From a checkpoint of a small encoder-decoder audio transcriber.
Model: 24.6M parameters, log mel input, encoder norm layernorm, encoder moe top_k, encoder num experts 32, decoder width 192.
Training: adamw at rate 0.0019, 11500 steps, batches of 128.
Data: trained on read English sentences (LibriTTS-R), 15625 training examples, 94.2 epochs.
Rows from block 4 of the audio encoder of a small encoder-decoder audio transcriber, named by matrix and row number. Rows with one number within an expert belong to one neuron, the router's apart. Each number is 128 + 32 x the weight over its row's rms, rounded and kept within 0 to 255. All counts start at 0. Numbers have three digits each.
After each expert's rows are labels from the 100 clips, of 14976, where the router gives the expert most weight on average: "strongest on" is what is common among them; "loudest band" is the band of the loudest frequency at the time of the peak. Only what is clearly more common there than usual is listed. The data: read English sentences (LibriTTS-R).
# router: router (encoder.blocks.4.mlp.router.weight, 32x256), inputs 128-255
# up: expert up (encoder.blocks.4.mlp.up, 32x128x256), inputs 128-255
# down: expert down (encoder.blocks.4.mlp.down, 32x256x128, transposed), outputs 128-255

# expert 4
router.4:163123117179132133086132132117169150185139136083157084107100126116221172126169112044148136152150162119149094145110139088157078200160150122136171100163116168137176150169153124134179130126146175153171108087141197117115097129128143138098104050166182131171115117132109125139134098157176155145100129111159135126110125123174126119143121191170128140141163197179175066136180189138152145123125
up.0:125131168128070100104200156120129147159125098094118178156169152086100105073063105133154140099086151079131110114144068085172146066125059079133096155167134161102197110107106101140124149191161075085111080152170153157220113148112108128076128075114110169155151099112122089124113142192137172099151137113118099173130120122142084204138140153111104149157098110148099081122090089155139126076144
down.0:113147085108162100153074140177044246116119061073151099115146174100127174106140162130094153148131146117124104132123165086142118145143141160102174160146143145171104156123128129166079131140111099133183174067153129197148126153153123140157100124238193101170124117068123143139142119137138110151126116109152109093069109143147098104086069154104155146107163126116118124120057125148160136146134
up.1:138083068055133134164141158137116046209107127173092156119081131147122133151147082096132165117104152041110078141140147162125133135101126122109101105118173085181103156105134186129107173149139114152138076106109124100157112117164107134164045104140090078164167168087153081129198088071076142145126099151124152143149220125112148153144105084093087151132144098140096210145227107098075117144107
down.1:184128139114084123124108083162115180151167166119137121157090128129095174163119120141105178094122077154063138125131152152094162139098095167089124115176080133137115145106140097134143119128123051155068198140132067133134131179130112094160076195095182066087130194091097138152174101111112142134109059154121112125074132129096103113138136124159067100056100209117144147112166078083162126158140
up.2:141126119088079118076139188136137096096077165139121127110113155106126088109163158087138078111093157107107107147074074117148100047169115091128118136111083121138107108073123154158092130142144108174134057158078158168126174163142166146102152162159129107072176084038116075140098079106125162095151154118117123160139153149139107117129130085071149130091079115125080126176107097104156171085137
down.2:103100152117049116073116140087128122132168145129149121064103114134133110092201167088092162154093096095097125109158128150071160117126096104135136142129155114084137071113179092092108123165119076133154072113144151153161128134145124178142159096043112135113129124130167178140131145093171141177179101177159118199070091073164141076165101074109127142178153148145148112151147091124136207125168
up.3:105127129127100171157117140123039113196093154178120117177093181164079125108184158096176112139060151140088126156151117083114158127129057094133074079128111076069176125141056106146089097092142089169140092079103108077154122133178113150092160132100093068135145153131101077161114154105131115117120152155146130123070120140167097127087063161132079114089111087135100123151141056135123110174112
down.3:154047123029166141173072149158148138144115188104117102145059106104115158137163129104133137146133105172107124095148155160170145147153162136207164134139136108122057126089098144156166113173100110182100075177183125089145162118101087142132103185169143184109140127148134140147136156154112149117146183139141115148184129130125112156163108058108138172108107132164089132093166188129127110070130
up.4:114126113131073104094131117081086116086118070192150166142152161183092133125192103149090100105147098155107200140114046084171156115165087144124122186131088094093136123137136124145088124158105111142110126110060082119145114130103131164134201087102152108101154068106199127133159085100199131202136131152080153132123148207097114116100181062088125101095124118159142164211180143143139104091096
down.4:085081155147128119113096118108167092091122132148130117153135131098112098115127118131110127114158140155064157118093079120130137098157165134142156156158119113193132102174206130158158090135095098183059172151110125163098133129094141080090087120138160127172099113092087104130144106153110186121097156138090075090143094136117123160131133112092049098073081141148105119088111129136090160105128
up.5:133072137120106085120110126185122136095147150117104116091110134118133124155121058106171054126104136133159183134099136137154102124115097127111077095146151085142139177129132122196064107077162132164150080107086088115083117122143138095135126160155138083149152092181136076151137139127158156096128080096124092129127108110132132157147125108121103165096120158171082135126173146092077165018085
down.5:191168160148136122127151153129122064140136099110119124176110132154114114073168144115100127084083096117119139064162132103145136157107150104112077127166159178089076110126146156087174088108123177117157138164144162078121102086130119156089087152060080179146086129133124138144133149098106099155142155165150148212138151112125132089127135098143176136144149163068111139159147093152182114141089
strongest on: voice: male; the word "i"
loudest band: 500 to 1000 Hz; 1000 to 2000 Hz

# expert 0
router.0:116093142094125156097149107160162066128135120153207135111082126101180116126134168070125167088157100071117134122091072096116215129094198129157152146067155105062089106151145108114096082112118096115138171146123124100151120133129122125177159084159106165133137081117135114129140085107130112155076166126124102122068096134107152113148191125156210106127137104112139125139081189210093128149209
up.0:118110085199155129192128145026150104132116151103126115152152127102078113064170088074133161146126160143169104114169156112135101159090093177152129136131125143124112166071122139147100142123134066130070168148100089132132151132103170131082062121093107190089150123121130102126166152103103061087109086146139114129094138143122124086150145138078143146120144126115137173152108089148083053200082
down.0:065108101099084103205136127127089105161171151159120124142089130160109123127085110164156136097158093133143098089159170167111069122129078121112162132099122205090141124090154146200178165122177128115152168152106079118202167191144116128120164130123160120060078087107083131133136157096090110114097072101148146117057095122115109108148113094107124131150136123063147116186181096141068164131132
up.1:111117154159126192146201149084039108142098140148125145093074135078105132118157072074121146115161189116132148119089070140145123098001132133106072179098073126103159124115141131143106209042128116073165135152110130166112131123166106149125126065176117085107132115103119176121098110096118124092098136095143138125113156126171125136183098199112102118148115143155126114108061117121131169159113
down.1:119123123126167106104100102124151102103147150148080123105103114124128225166175081084165132053145159126163146062129104134111085155085123150100136117113142139169141150099150124122131123090137100064128120141083135124097128158117104132072095139138111110121109156152160109084149087125069099191111143155119063119130139160148151080108171118137145110138130109155165160146133146100156142155118
up.2:147122155104131213097168168137147117111146126152127118108073169154107172140102069158118126128092145084090166126128185158127108080171097167123152115055118084173170167117168090155069088167139086084118150124092126088114132109153191117149091108124154150079156094078163105146088113087084109143148169136089187151114076093135156108097126121155165093138130111158125067083088109141125107095103
down.2:118110153222153129138125122044094136158133146152166120153122143101051189106108129147131158110039130082157083116127129150137088166061164164122155124104133123087184133125190166152103110135125052061151169141107176129138081123157118127175107126124111177115128118117088186124108104107132139123149072109137108175097125116146142120141135165074173151129109105129115157081055120073101111075118
up.3:099117071086121154075126087153084127141106107179121105140151132109156018153109123074174160116123154140082162138093169082110128116129107073066076197183098134159133128141139117115140149133146187131106066109119166115139088113179141090122157114098078136141107088139140118136150093062136146113148160142098160099066120133156134082151114108142053130160094149224131159151144143128081181116126
down.3:118150108078119079093087125120129238108130093138114113099129157159157119134176109168127122058115207069129129126106126191137110117129171118085184069106167144182147041151150140121129135116113166114106115101159117178084075128195117117101113172115119188134120144169076173126123138099050172134120121189133074122079129127155191114111156163162100092087143148132191143165107165159154131160130
up.4:170097058120104106112149179119139111141123109169075174142050135185077136150148113115168048072170101135095106153079176127180089117098106131137093137111100122115148188103083124122074083153160170167168139175115158089126196102120144151120162155130123098170168157092135054138124120101123121173201154172137083136117094138040136157168119061120104170164144147080115023108161137102154084071129
down.4:124128109117071113140052107149167126128064065113129087133112134104116074153085145094092098113166166165134111118116188108124128135073033122163130105111116098118122138190124121140154029135203147172131148141134183154142156120114121111144176125173160082164163130125105111104082124135185096104134141131116203116156082127099127155120087163121155136083071174104123080091180081163162156153142
up.5:150126120069123197114184147098077106105111093143084127140133128177138076125092145168182078164151148132174145130124151066166128118079109102130087147118113156058144162109113097142104152167129148144133059133109139130124156121141157181123141141118129156202134155077090152120144140139073145122140080130132115139018059148144081178201123153201114070139141095124114112157097130083033143114083
down.5:117152205174129172143111163117194140144155133137160065154098121156102177168132135129091124154138130079123181140097105137093137180074141101151083088163135177123142113091117159141127173104161075090125145105156180143199109135131098099084153107080125176168119129183130082120151142102116115141066107149104105201152128152154119098139183108136112131196132106151097102158130114115112162107107
strongest on: voice: male
loudest band: 500 to 1000 Hz

# expert 8
router.8:110157106129156140106085082110094125106084135103103173083119105142107105105201083095117121088125174084123123134112153121197116140094115137105167157077131100142116079124114141127045116146112074064155152159119072099099184092095108192098107105167122134137138176132184137129137090093118090105131110149101120123103095122115129132175185103116082190102098160105094117124148151085111159103086
up.12:059164156179043157120185125131124088169065122190116159071105130133147106115144112102083155140070081157146151108179123130085070125123097167051136151158079116149166106050123135102155100154178152099119108099108133118122116113085153097116134142099188127154151120126107129111124140095134152127118100136137121122044108099098104177111109086146125107153121093132071119110111157015106162061110
down.12:123086118104192197109055094143098114110146157095125067109121134051106116107185133151110112145097140111135101149179066135153162185086158123162149134197097154102114089107102129098121098090139086150154153158113126142093156159088138087103161064157138130195106165153072101134138111145146089147097099140186123158099119152161121152140101124160103212125131117074122122192101143125126090137159
up.13:121135095145152079179126092074168078071168139068119133114128100135123099190125078165143092073138079096097210130140119119125125154129175104167101133110205166159117106160114114140139125111140103104102126114101122125079092086111100143115128160127036196108119160120110109121059101111079125080106135141114089134067125135069122103157167095119109155101119147113122106109000122111121118127127
down.13:133070106151135129118137112092149067084083227112092124121121099114178115186145133135157108166182088137071149106136111159053113095172129131138070148161148130185218147124159099113114166120134135088120115102134110136113077087116142164133097129161126185127134128107135128143097180138148109136070162113078125125180186101059080094144146171102129118130147095117121102085123114171144134099136
up.14:143101129213127102131135149140171184098089109119124095106089150148102125091067147120101136144150144097123117123149080165092165162136161140161097034122134067104088123111137100119093072118132142126168152133129119030160138136107117126143101120134085114123129098144109032150071136145150136161130101142184146108097094108104144151167157135131204142132131155118075112165132114126126096139112
down.14:152140136168160137108095124141113105148147104117117150081095176135150204143139192064074188111137171122135134151112100087101204115144128075113119062122127140151088124134142101118128096150128216151158117085105255139131152081145118123131129131095173079125165121063107125141136141072129147156148165138087156082140140128091097130115146172062167132056148135079078122151118154173147103187138
up.15:117052128093110084139126092141076167158141110145111145161139095131098152158102133129115111146074116111125124107110134080103095062073028123138146151128020105139122154133170137104142198133103109119122168127152142114123088156129117117157124157083121096161130100128107174134171118144187178069135126102130128101192109142160158157081099124099155029177141077140173107160183135187099154119126
down.15:138115129074045147151103141145100142142131072148194159110095131136103115108105166132149124144184135153126155107137101088121178129131143115112119088168099160132116090128125145131115167108115108175125187099101100103156103148116100097135133133073136104151104154103102141126153110162169121090119123098118147134055132133122104107149100137223098077103143112069145127134143084095148125158184
up.16:144120126180176147063137157084141093162112144111144131140097133103141109105103116141102118079099096101084164126110138158145087142101108190101117152127171104149101209127092172147094112057149123130076186133090133145162125156089192104173152100053154150118160142182117122140130092109109082157161104138125087110095150150166174139159115074114157110129060083156121168099160149174104140068104
down.16:139138082152175191093149126142083162137108156154152156115176170112143113145086141154101121182089150134100080147105104101156132134135165106152106152139132135089050194117111190106158145159107127141119124125144111115223128110102145082099112086097156124170108146129068134144149196130145069155115129129120074156078162103103094090147081159140105122083124122078111192167136119149108133063049
up.17:106112155118166133075140128092087152183091115113154131186104161177100179137136104092158204142070122117089133134141136158151132145158147142126095141107103080147156145116101127150048104081141132215087102134088094138072101149141115102144141096082066088091151179146129124125134091098162091125082069083173061158090149136092185079178118122099123114121183147099155158129119093180064058153142
down.17:141183133162138149170158138080129112165149207129124122111102165063124170141140066122126150093106121136114142169105144108123113110118167097098081164192130180145111131097136111154108135097121089146114106110146192131088145167113159183134135144194113162142126135218124087161116109083108142078100136085140101135145178111118052126094159129134159171064129096124063128109069129141146076065132
strongest on: the word "she"
loudest band: 2000 to 4000 Hz

# expert 26
router.26:132138136105134147152100113107128163096111069072141063116087139095112114067088144146125105133155131090090125124103131068188094091134159105170116131115117086043161091137141091094156107094131165080132114075061100172127210135143149114163063141133108180118132131164075119121084118046100058117172146173144142169149148161114094124129161089117186096080090170134106112130093131149080127119163
up.0:121084110145148145100108115117138164109119195150050111131122135141130122134119136158112095174174134071112204139123123183118112096129124117109161195062115178158142120168152163112158049069132142097164121096157128101153107136145143088159113046087106117169145102118103102119108112057151197074150156102038120109114176155178124154088055129152135066127085128124126135086139159115108137111142
down.0:107106124164125137086123124103138100137099171095179110116109138098138110117047116130123153122119108143110209130118145121093159116114116142117122158137100077110093108149063122132123165126134163092097106175166093115163129154121136159144114156097145162149137099145158114186110178146138118101057117153104129140105157115119080133119103095187162150102139096125113082199181151112109145129089
up.1:142112154092101137105106186121085111110146144165128130179083134151157172148130123137133146079069137113091127137200129157148128105164111159110068086122145119096137202124103092158148141096156112025129118153157131150170119136118132129115062105124056186141158113075085073144083085109130101141208122119114140100124159184130105151131125119147147125135071124170130159081122096134105124106121
down.1:084081088171101175143104154100097102153174085081127153121140117106110139144075121088125144141070083145092117141085096093127160068117119162078125133134103131128150095126115136119144189116171162087096121123048112091199138115134126093093110120123143112129146111133200125153079110114115131093103143109098154153114102078192084123121081127121204086158146155147137085125165149162137097125098
up.2:123105094066111160147129111089108120156132111132162134114059148097081168079100100135187119139124123140118158111139080191138184118203092097085121121119162114118080132097116147128092101121115089153129156101175101126111145127137119114084140149150151113137108058072116114143142098109120150119174158149119137065101112101157114116143123145114107068144029111143085122152174058043117129031107
down.2:096062061141092145094160084121098105154128116114153129113110171141108055095110117117105174159107168145141128067161115134058107095142104138080076135168134131199137080138127096180156104101165089117122082136090157133197131127138162090050121108136118070124142135166187148156127144108100048164150125078155139118126081100162143139137119092097134129175124081169133097091148118094118129121124
up.3:093071170159140139124148144107130140092144154117121161087116132128109155080121076105126075053119134123093142138129141127101080182131148164100156070105117088111157188132161152105134113101145125131155131107109085133149088081165154073021147092142156149122150122121132110127091102060107132104131172094071131084102094116200114143080090192116123088138090121161152173097101096112133162107130
down.3:136054122178118132096087109127155069136069152125131121069075123065095183148143108104153191126113067155147132100156116066128142116153168158141112073110122165094112168067086081128207118117194145099129107137087102067199133151123146108131135092132117131131184141158138066149073137093146131154102185113160128132102127121140161115074077112149168142096096113193134102176145147115179120169107
up.4:106083119045131143138115112115093089148153124164121119185071132131144156089170109110169140163045135167145093105140110100164134140111107122138135109098097098119082140116077158133142089076103156152086095142177146124140097141160130121134118134165172116152147158100128140110085075165129099108108194116105105120138106083102115140107119134108122156152111111119156096117159109064098155150084
down.4:165091132187134203121134125101130103139101110145139077139141080121106152157113104119132173092066056177133095131174071112084119071118187152175122174126129113169064161087074155143170153106151138124088093172063160140143124163078184141103154154185108120087169163185167098132111105126112096124149166110129083149120089078131103174129126088144107094195140136146130131177153145122152121139058
up.5:170125132108142143122139132175132138126106182156123125129060141107112134138067130134168107128117110131189095124130102109127080129117128094138101124159171178141144139080113115118109185178113081113097155134102133087137123092147152207122118166146089194179145166135125082136133163108114110193168076145131073163103118135114143163154095178147132161092109112168093153118136097090133095099064
down.5:116080117150150203125134130088159111128169111101098092136124106140074137128128069100129195162092126142154123094111138086104090133158123157120112142104124149111126137116128084139169079102161121156125111115132109058154099088095137111042123107135092056105093097126157089121067181119121128142127127114172125181099143150119124052142137170138111118161131125191125123136155071100144111114102
strongest on: voice: female
loudest band: 250 to 500 Hz

# expert 24
router.24:103182097128059127120181199112106118123136137057093117092167105107123128065141157166138088109078096160089167138068118127054094137127085100068080110135103105170077113139129165114104147141127132184104157136129124168097106080120187121158147153119138118096113135097064149132065091118118073121090116133036136113125158130085084119126094093110086113112160110144141137103121138126152107104133
up.0:195094130101099151142142127179089194171077110112155155137146137149105140125130079112138108136060143056137136145124194131174120132121097105149145138139122141121124171150137121119103175152127078142133061134096086138115119135119094181076115139135114082161185202130064145145196121126145175086137103108149126111074067102150139131161095222094114079096137112124151070143182180111056119166084
down.0:122073143159164157114112116162081051112087099117094095176146139170146068113146088113109112122098101175129133163203146146127175150142132147136158210141103152063096145111118154153168090137156142107122099099154124164109092130136160167117145145153101172103142135134139087134152185115203173149181146204150110158160126099059111129142092115149138158104111135125161070140106192147215183123108
up.1:095111145101100121106127108151170118088094089152081097147093138122153128109164106125102076126077152108174155138093069142051100129091135205105109113090112121136092100152138132190070085128155098174072141185100149066100140149099075091113155134156074165107137106134050117142066116147120156167186088108134153127163098072121151151090138160156118099133129105187128085154099105133099132117075
down.1:135106090157135146109148108152113117188142111190108175178099094104123090076131065130167121142080173162173118132125157123132109121144119192083077136070120152138122126064129174121109172153116099082120176124169111137156201150153133135151111063150111138108122114127136147163107116177093123188159201176114071143131185141088122172069146100134169097134121108110128157099079048139131117049107
up.2:154082132106038176108072080173124189106111066149051172126085145125152097107116114128221151112168123096133121159136121119162120076137102152075167127059171157086152104152143059094090164140146183092059143154120162072163185114088129130147152126150180112100145165205151153143117137134148109109118128223164162130097061152144150114162124130155194136118155134150114130154128165139159105067150
down.2:116100135126110136075099131100132114114172138142172067122119073067111146093102153150144105130093113105116109132123081101144076173160108090133124145079109075138084178126148188126146076143105046163109114137134105117171150118085126116131130163058091101112115147144129119068096099098066152147137124151104117112111191202144186194143139090102153129180201093143120157201170103154102120123167
up.3:140110142107131123080113129137128118134130133124149113094164152129179095096122150156086040158189161108147043140117083130083095102177206081163213098027180162123119117153106177153136133110159079164131143164105093105146091103142093140108117147111119111122126107146172098118055178127080112111085111110120147099122143091155148167096100147158174088126118093093089178122091146120206117090156
down.3:120088103083149161136117212156132069149142149098218109120150133119134116168097197065126148143165164168105096150143163097104103158165128093184092087167119146075099158128112166138099124109137096170121123134087069120111151107108113156081069154101131095135111140138207099124124115135151119162161073135097102109164127136152114116126098142098121078136161155084096149164116138145166087194166
up.4:124156128121110075117112127101143138125060177139124070110069129166164119184131126043171148140073119110104149131118162089159100129046122133136121114047119122100135052153114197134142170143118131151064058141072187138128152059178050137078082120106071129118127147093102163124131109075131129117119143106144083128183141138108133124147071101157143149107132105148087114077091115121083121142208
down.4:052123118147088160148069113115140070120034112123145114109093090112072105163103172096113162152107116098174143123191120143108167126155148097140143151163091168109102155099161170177070111131129103060175158143120117114182127163158139176174121130138123178102145097128117132149147108167136108191177153200123164111119125146099096099094143122116158152159125136109098153159167120169102105108049
up.5:109135138138135150171114080126162159094176145128173081115083148097089183103126135155103136161134124132164105121072153097077124147128111114142049115104159073131054081071128098090144129055116157125193147166166102131111138142139125126079148158146118116115152144173130126129173096097089059060138164173118171167133131090144111114086119089083131183124122168112097139109117059103104090149142
down.5:113119113074132081177200181136120076121175136130148123160127125177109165179130124106142069099144169173126155158163148133125088146162118114180161138149098146065150159074086096131104129139145164152112125134105109159086143149104093153144084130132142142089131133140113112110083061138108143131187113176140111136180143105116152131088128117165097074147197098085111115113144131154087140117140
strongest on: the word "the"; the word "of"; the word "they"
loudest band: 250 to 500 Hz

# expert 17
router.17:129160158054109112135120153163133126100065089168122126160128122159131085184139161215137142125160097102129075130113108186122104083096233075097160089056119109157119140108129079128158131107127059109142059150142063103110086143118115097160095160089106158075153083138095110133125142121089123077148122199102151177173051117143131129107090172147146154103110143133103115127130169153171113125084
up.0:094121131179107108094139120139174154136131079121060098104156129142091097152150105086168097096106180069103174139106169088109133162161136162133145131091151132131149124103155101160125187159170129099161100120121096161111158145129167110143216134151132130146076155119148119142171116103123193113108118125089066164140144139142159090130081139127124057128134145119143128122163121115088102077154
down.0:123193115106085114134149135186130126126184111089086117134145151145132162115116130155129101142142208048113107150130099173111146109157090119150111141113135130141139135153145084123133125118120110081086169108109124152151124094076126187221110165061093157149123160117076126138137120149102112151156117137084167130113187175186162150130104104175119134138123128159115095127196178170188128095124
up.1:159153113084056116167161129135147127143115091130083098125181182110031159094094109120135119122107139105087140136157096110123093082173116150182126094174059130060140120123158161096128115103115108144130119170138147150192108161113129135138139145098128132076139100136160189161143125134086059163142152144123156125117147197117140108105106123088118114166092110062191113181163106149118132129074
down.1:111146126138135153106177148120130133136161123144144139208132145133184176108099124140134104174203113171170115140107189101151123149095120104107127143108132152182169172117111171122099172186138129138105138108098132121108126129185135099139106074126123130160170137134123132162139122162126084100100124135114081158076186159098151180133160058109147081130127162113114179140112152123143155050122
up.2:154132123127115144052110113146128126100148158101138127109040114128124159129132102127137127141145143230137100133141102114205144142074111073176158109081097074091134150084059137105136094098145104112131228071132069090158158083129145138153144097117160151151170133091156130136150135137133095175128113145197166143149184169116121078181103108141130176128110104073179076075112128108158091150102
down.2:119112141116147147151084168106146086126117098114146105133114139137122129133096095132070155142094057110132084112196148089135071141097068153125102133141137182097133046163107124089140103151128117161148152161100096133125147145091153116108159101144118111123128138107153097134131164116128145140147152131218163138112073110089100096073112116145103126149120142189133095120152070105055131102110
up.3:158104118067113147135197112084126093180134093128155155132130147087054124117166078122109086119175145142157114147124111108159077049097133134139064125150114077126167182109122131127109168152143147101119099125144084112096119142120132108105146133176201078145159060140105114146124111074147186103124190135091102136157155092156112088121145120077150163153171142078114079137124135114082061111112
down.3:201153099137158160149107127174168212143138130130095167089144162076149123105167105158088131170105129165137134132135156179132172169101056150119070153105123170119121131167168201127165167169151081098223159094105138105178133125143142085195156147154117092154137114132131105113138109146126072134138146090175115133110093098218160126108090157094165131117177098110090167094074081104131101149116
up.4:148160138138095184115117161102164164143084142095078115100159145087150190157083093127081117127143100171153149125174071123128115167167104128133159084155151094164129142118110161095114151162130155133089097105170150152155119112138186046156132130124247132104145064114189130149106121129126138156142104119089109122162148165135165160149142177184105086144119104106171179136117155122131080155143
down.4:098107168113127096143138144199158146179192074112158070139094171088132128094094070135127162146063104049059126140188108132111115125127173125142051056125088172160111105127137052108115124123162131229124137135124103081082093150131113143157152174105123109093138147170201128124139118105107152109129114120135128168167126101129136150141154174137111140060138137197129103088110114158119085080124
up.5:140133111139104127168138116068133112125171118144077133108169131107096142125152104128152156107126166139115194145076130115150158055124124078092144104117126045111143119105126147199045172083184099138139142224095108094103093103204118179080094144131154111171135103106116134145096136108107109164081165181149130135086116172085123143161084123109158091144150146113160120101122099152115164129137
down.5:140147085178133157166089162115105077143102102134119171133086094176152075132130126161110166146132112159155144137127168190163090144122075153139104117181123146047123118107088111133123135146130144160167184138138067147135100145137117100191117158167117088073152107132068130139121120142158192147119089098111180158120156141125141123159083086127139128170080095052088200078189121104111189077154
strongest on: voice: male
loudest band: 250 to 500 Hz

# expert 15
router.15:156158112127078156165115096211177146141124101122157085120116150122098102189097125136131123126129166088128140140105112149152104135129053115128117099171085120040191139110070125127098160079111149132172095114076197103101110151124122129186136178135126116109140107085123047139096097148101129118174110123175092099090086128102112108161102131175145087127103090124127125126103089161076102122110
up.0:112145132152082114120093110130120061126122154112092095172102163093080133119137124125141127145133117062143126154109168090175101096133205109169143144111174074076064176145158167166161139134185119080124133121044102129140114118129158113144126134130117180074156161093146142150105160086096147168073159167107119126119119161092131147068078113125154105107100107065114135089202166092151102088119
down.0:138085063162126137125105114177190147154062114109120095088132193075131082077150152172068153135090208142144091152150126152156111153166179089105143095135147151094110106076165113067125170125102104127125146097109068123152090099091099192174153109099121137083130115171105166140132140119099133183155068095076110161046123117167095160138115078193169105131119131092121151094089155151143169123216
up.1:066107114097151118159026137130118118095131090126101089060100174177151134098103095087105052119131070143074134102119124113151098087144087140073078093110151148082206099143137192104119131065118171112185138103104152106166127151082134104127113086130082080092134117132150123132083088112165107134172121133159144143108168085150135118129142102134105147096116156169091162058170090067129129118159
down.1:139034108118155138148183183166134174115149166142111168104113111182133103141182133137135101115138084131192083177144176140087092080130204156162130082075104099105109133044138087132115115104119089113136161136140138158131065086145139157158084181149144108159160125132130117140052115115141087129179097105136067093080078137067153116100156097098105163093160124121094097104129153058134131160125
up.2:126139130103120131131102120108084130140120090133174200146083178106112100103154129137119129136141160127122112151147167130193096104108039096112123149118110145101069171083158124145126087041154148151140122177125144093131118108149174052146165162122117094083122147171103178127108113067089151120130179116125084074154122130086127164124076106125106089143084133127110067142093095112139177097053
down.2:088084102109127159117146099157170096060154152104184114101096121094135113124073135136153145098137123127118076102147078211131191138193117133115161094133144105129177117111156133125048143143163080104110093099133116134081152088145110154173128152148122107160152130134180090174080105143083153106136080107088129130109146141168142173170175094169101164133116110111132135142127221132049071081204
up.3:139157123137137108105097110161113063166136112117118168137144124083137124099111079124155143172053184114132114145182114035171129112165180071176099116110139112155129171117142146203105107105178089107106140094050123118111188106182164097111124100128077110156115062137105109133055166097098181087114150120155120185152164156110089139200139138168127153148142125190167179126093087134089110139182
down.3:147152174141105082111177123136124150139082084134159141110156118119121112099090216200102154114104126140117092109156165158105106181127198101187150129120131137133109132121130115100117161156129094132148179125152139167191117107162158128128115130096110171114114098102119108090112133171057162168075121131131077128049120117115127079120144130168114131182157077151089097120080138166182112119119
up.4:106101141106110146125153130129173170127110158151175070143099151162121152093134082107132120119118118139072139127106174168091103156121129149190158165139143128151087130130142137115164102138131078168100107156102124163106127123117127194109124176126134093063146153167123165137151117098064142090131126042117080129086174140134166121185081087104097130103106072154116148143139019075127101135082
down.4:153034088140202162066115128132172122130106140142102109132094071129089170116185130153127147151143143136135133158150138164117139118142132119117167130108167106128146099094097183108145111136129120173125139176123125178166192132169133148140119166162116052120151115129131121144113123134072134184180104084114139169110115135148151063108143062137117128154106094114125160136151184109086128119082
up.5:108142178106146076146146160112070075141128081180138122150098131175066146111163113147139107088110156094063165150159123150088160087134151172072122150098113129121154144109130079137145126124160086126077188160098120172139099137091112105087101128155123114169130135166094144139127121064137169087166149175161157137124113115110088129116092156088117079174185141173143111123070167170100140071176
down.5:120184108132149178138088138116087103106179138125165171122061144146162148135126087173156158126092095120149096103121141156146153106145145083219168130142142089133098176167115175117097137117160117162125150165139066115065095163109125119125132133106107120164126158095138132148119099131095196112130127126168096166143193149122147133199104124118103191138109083154086208124115150101144160102149
strongest on: voice: female
loudest band: 500 to 1000 Hz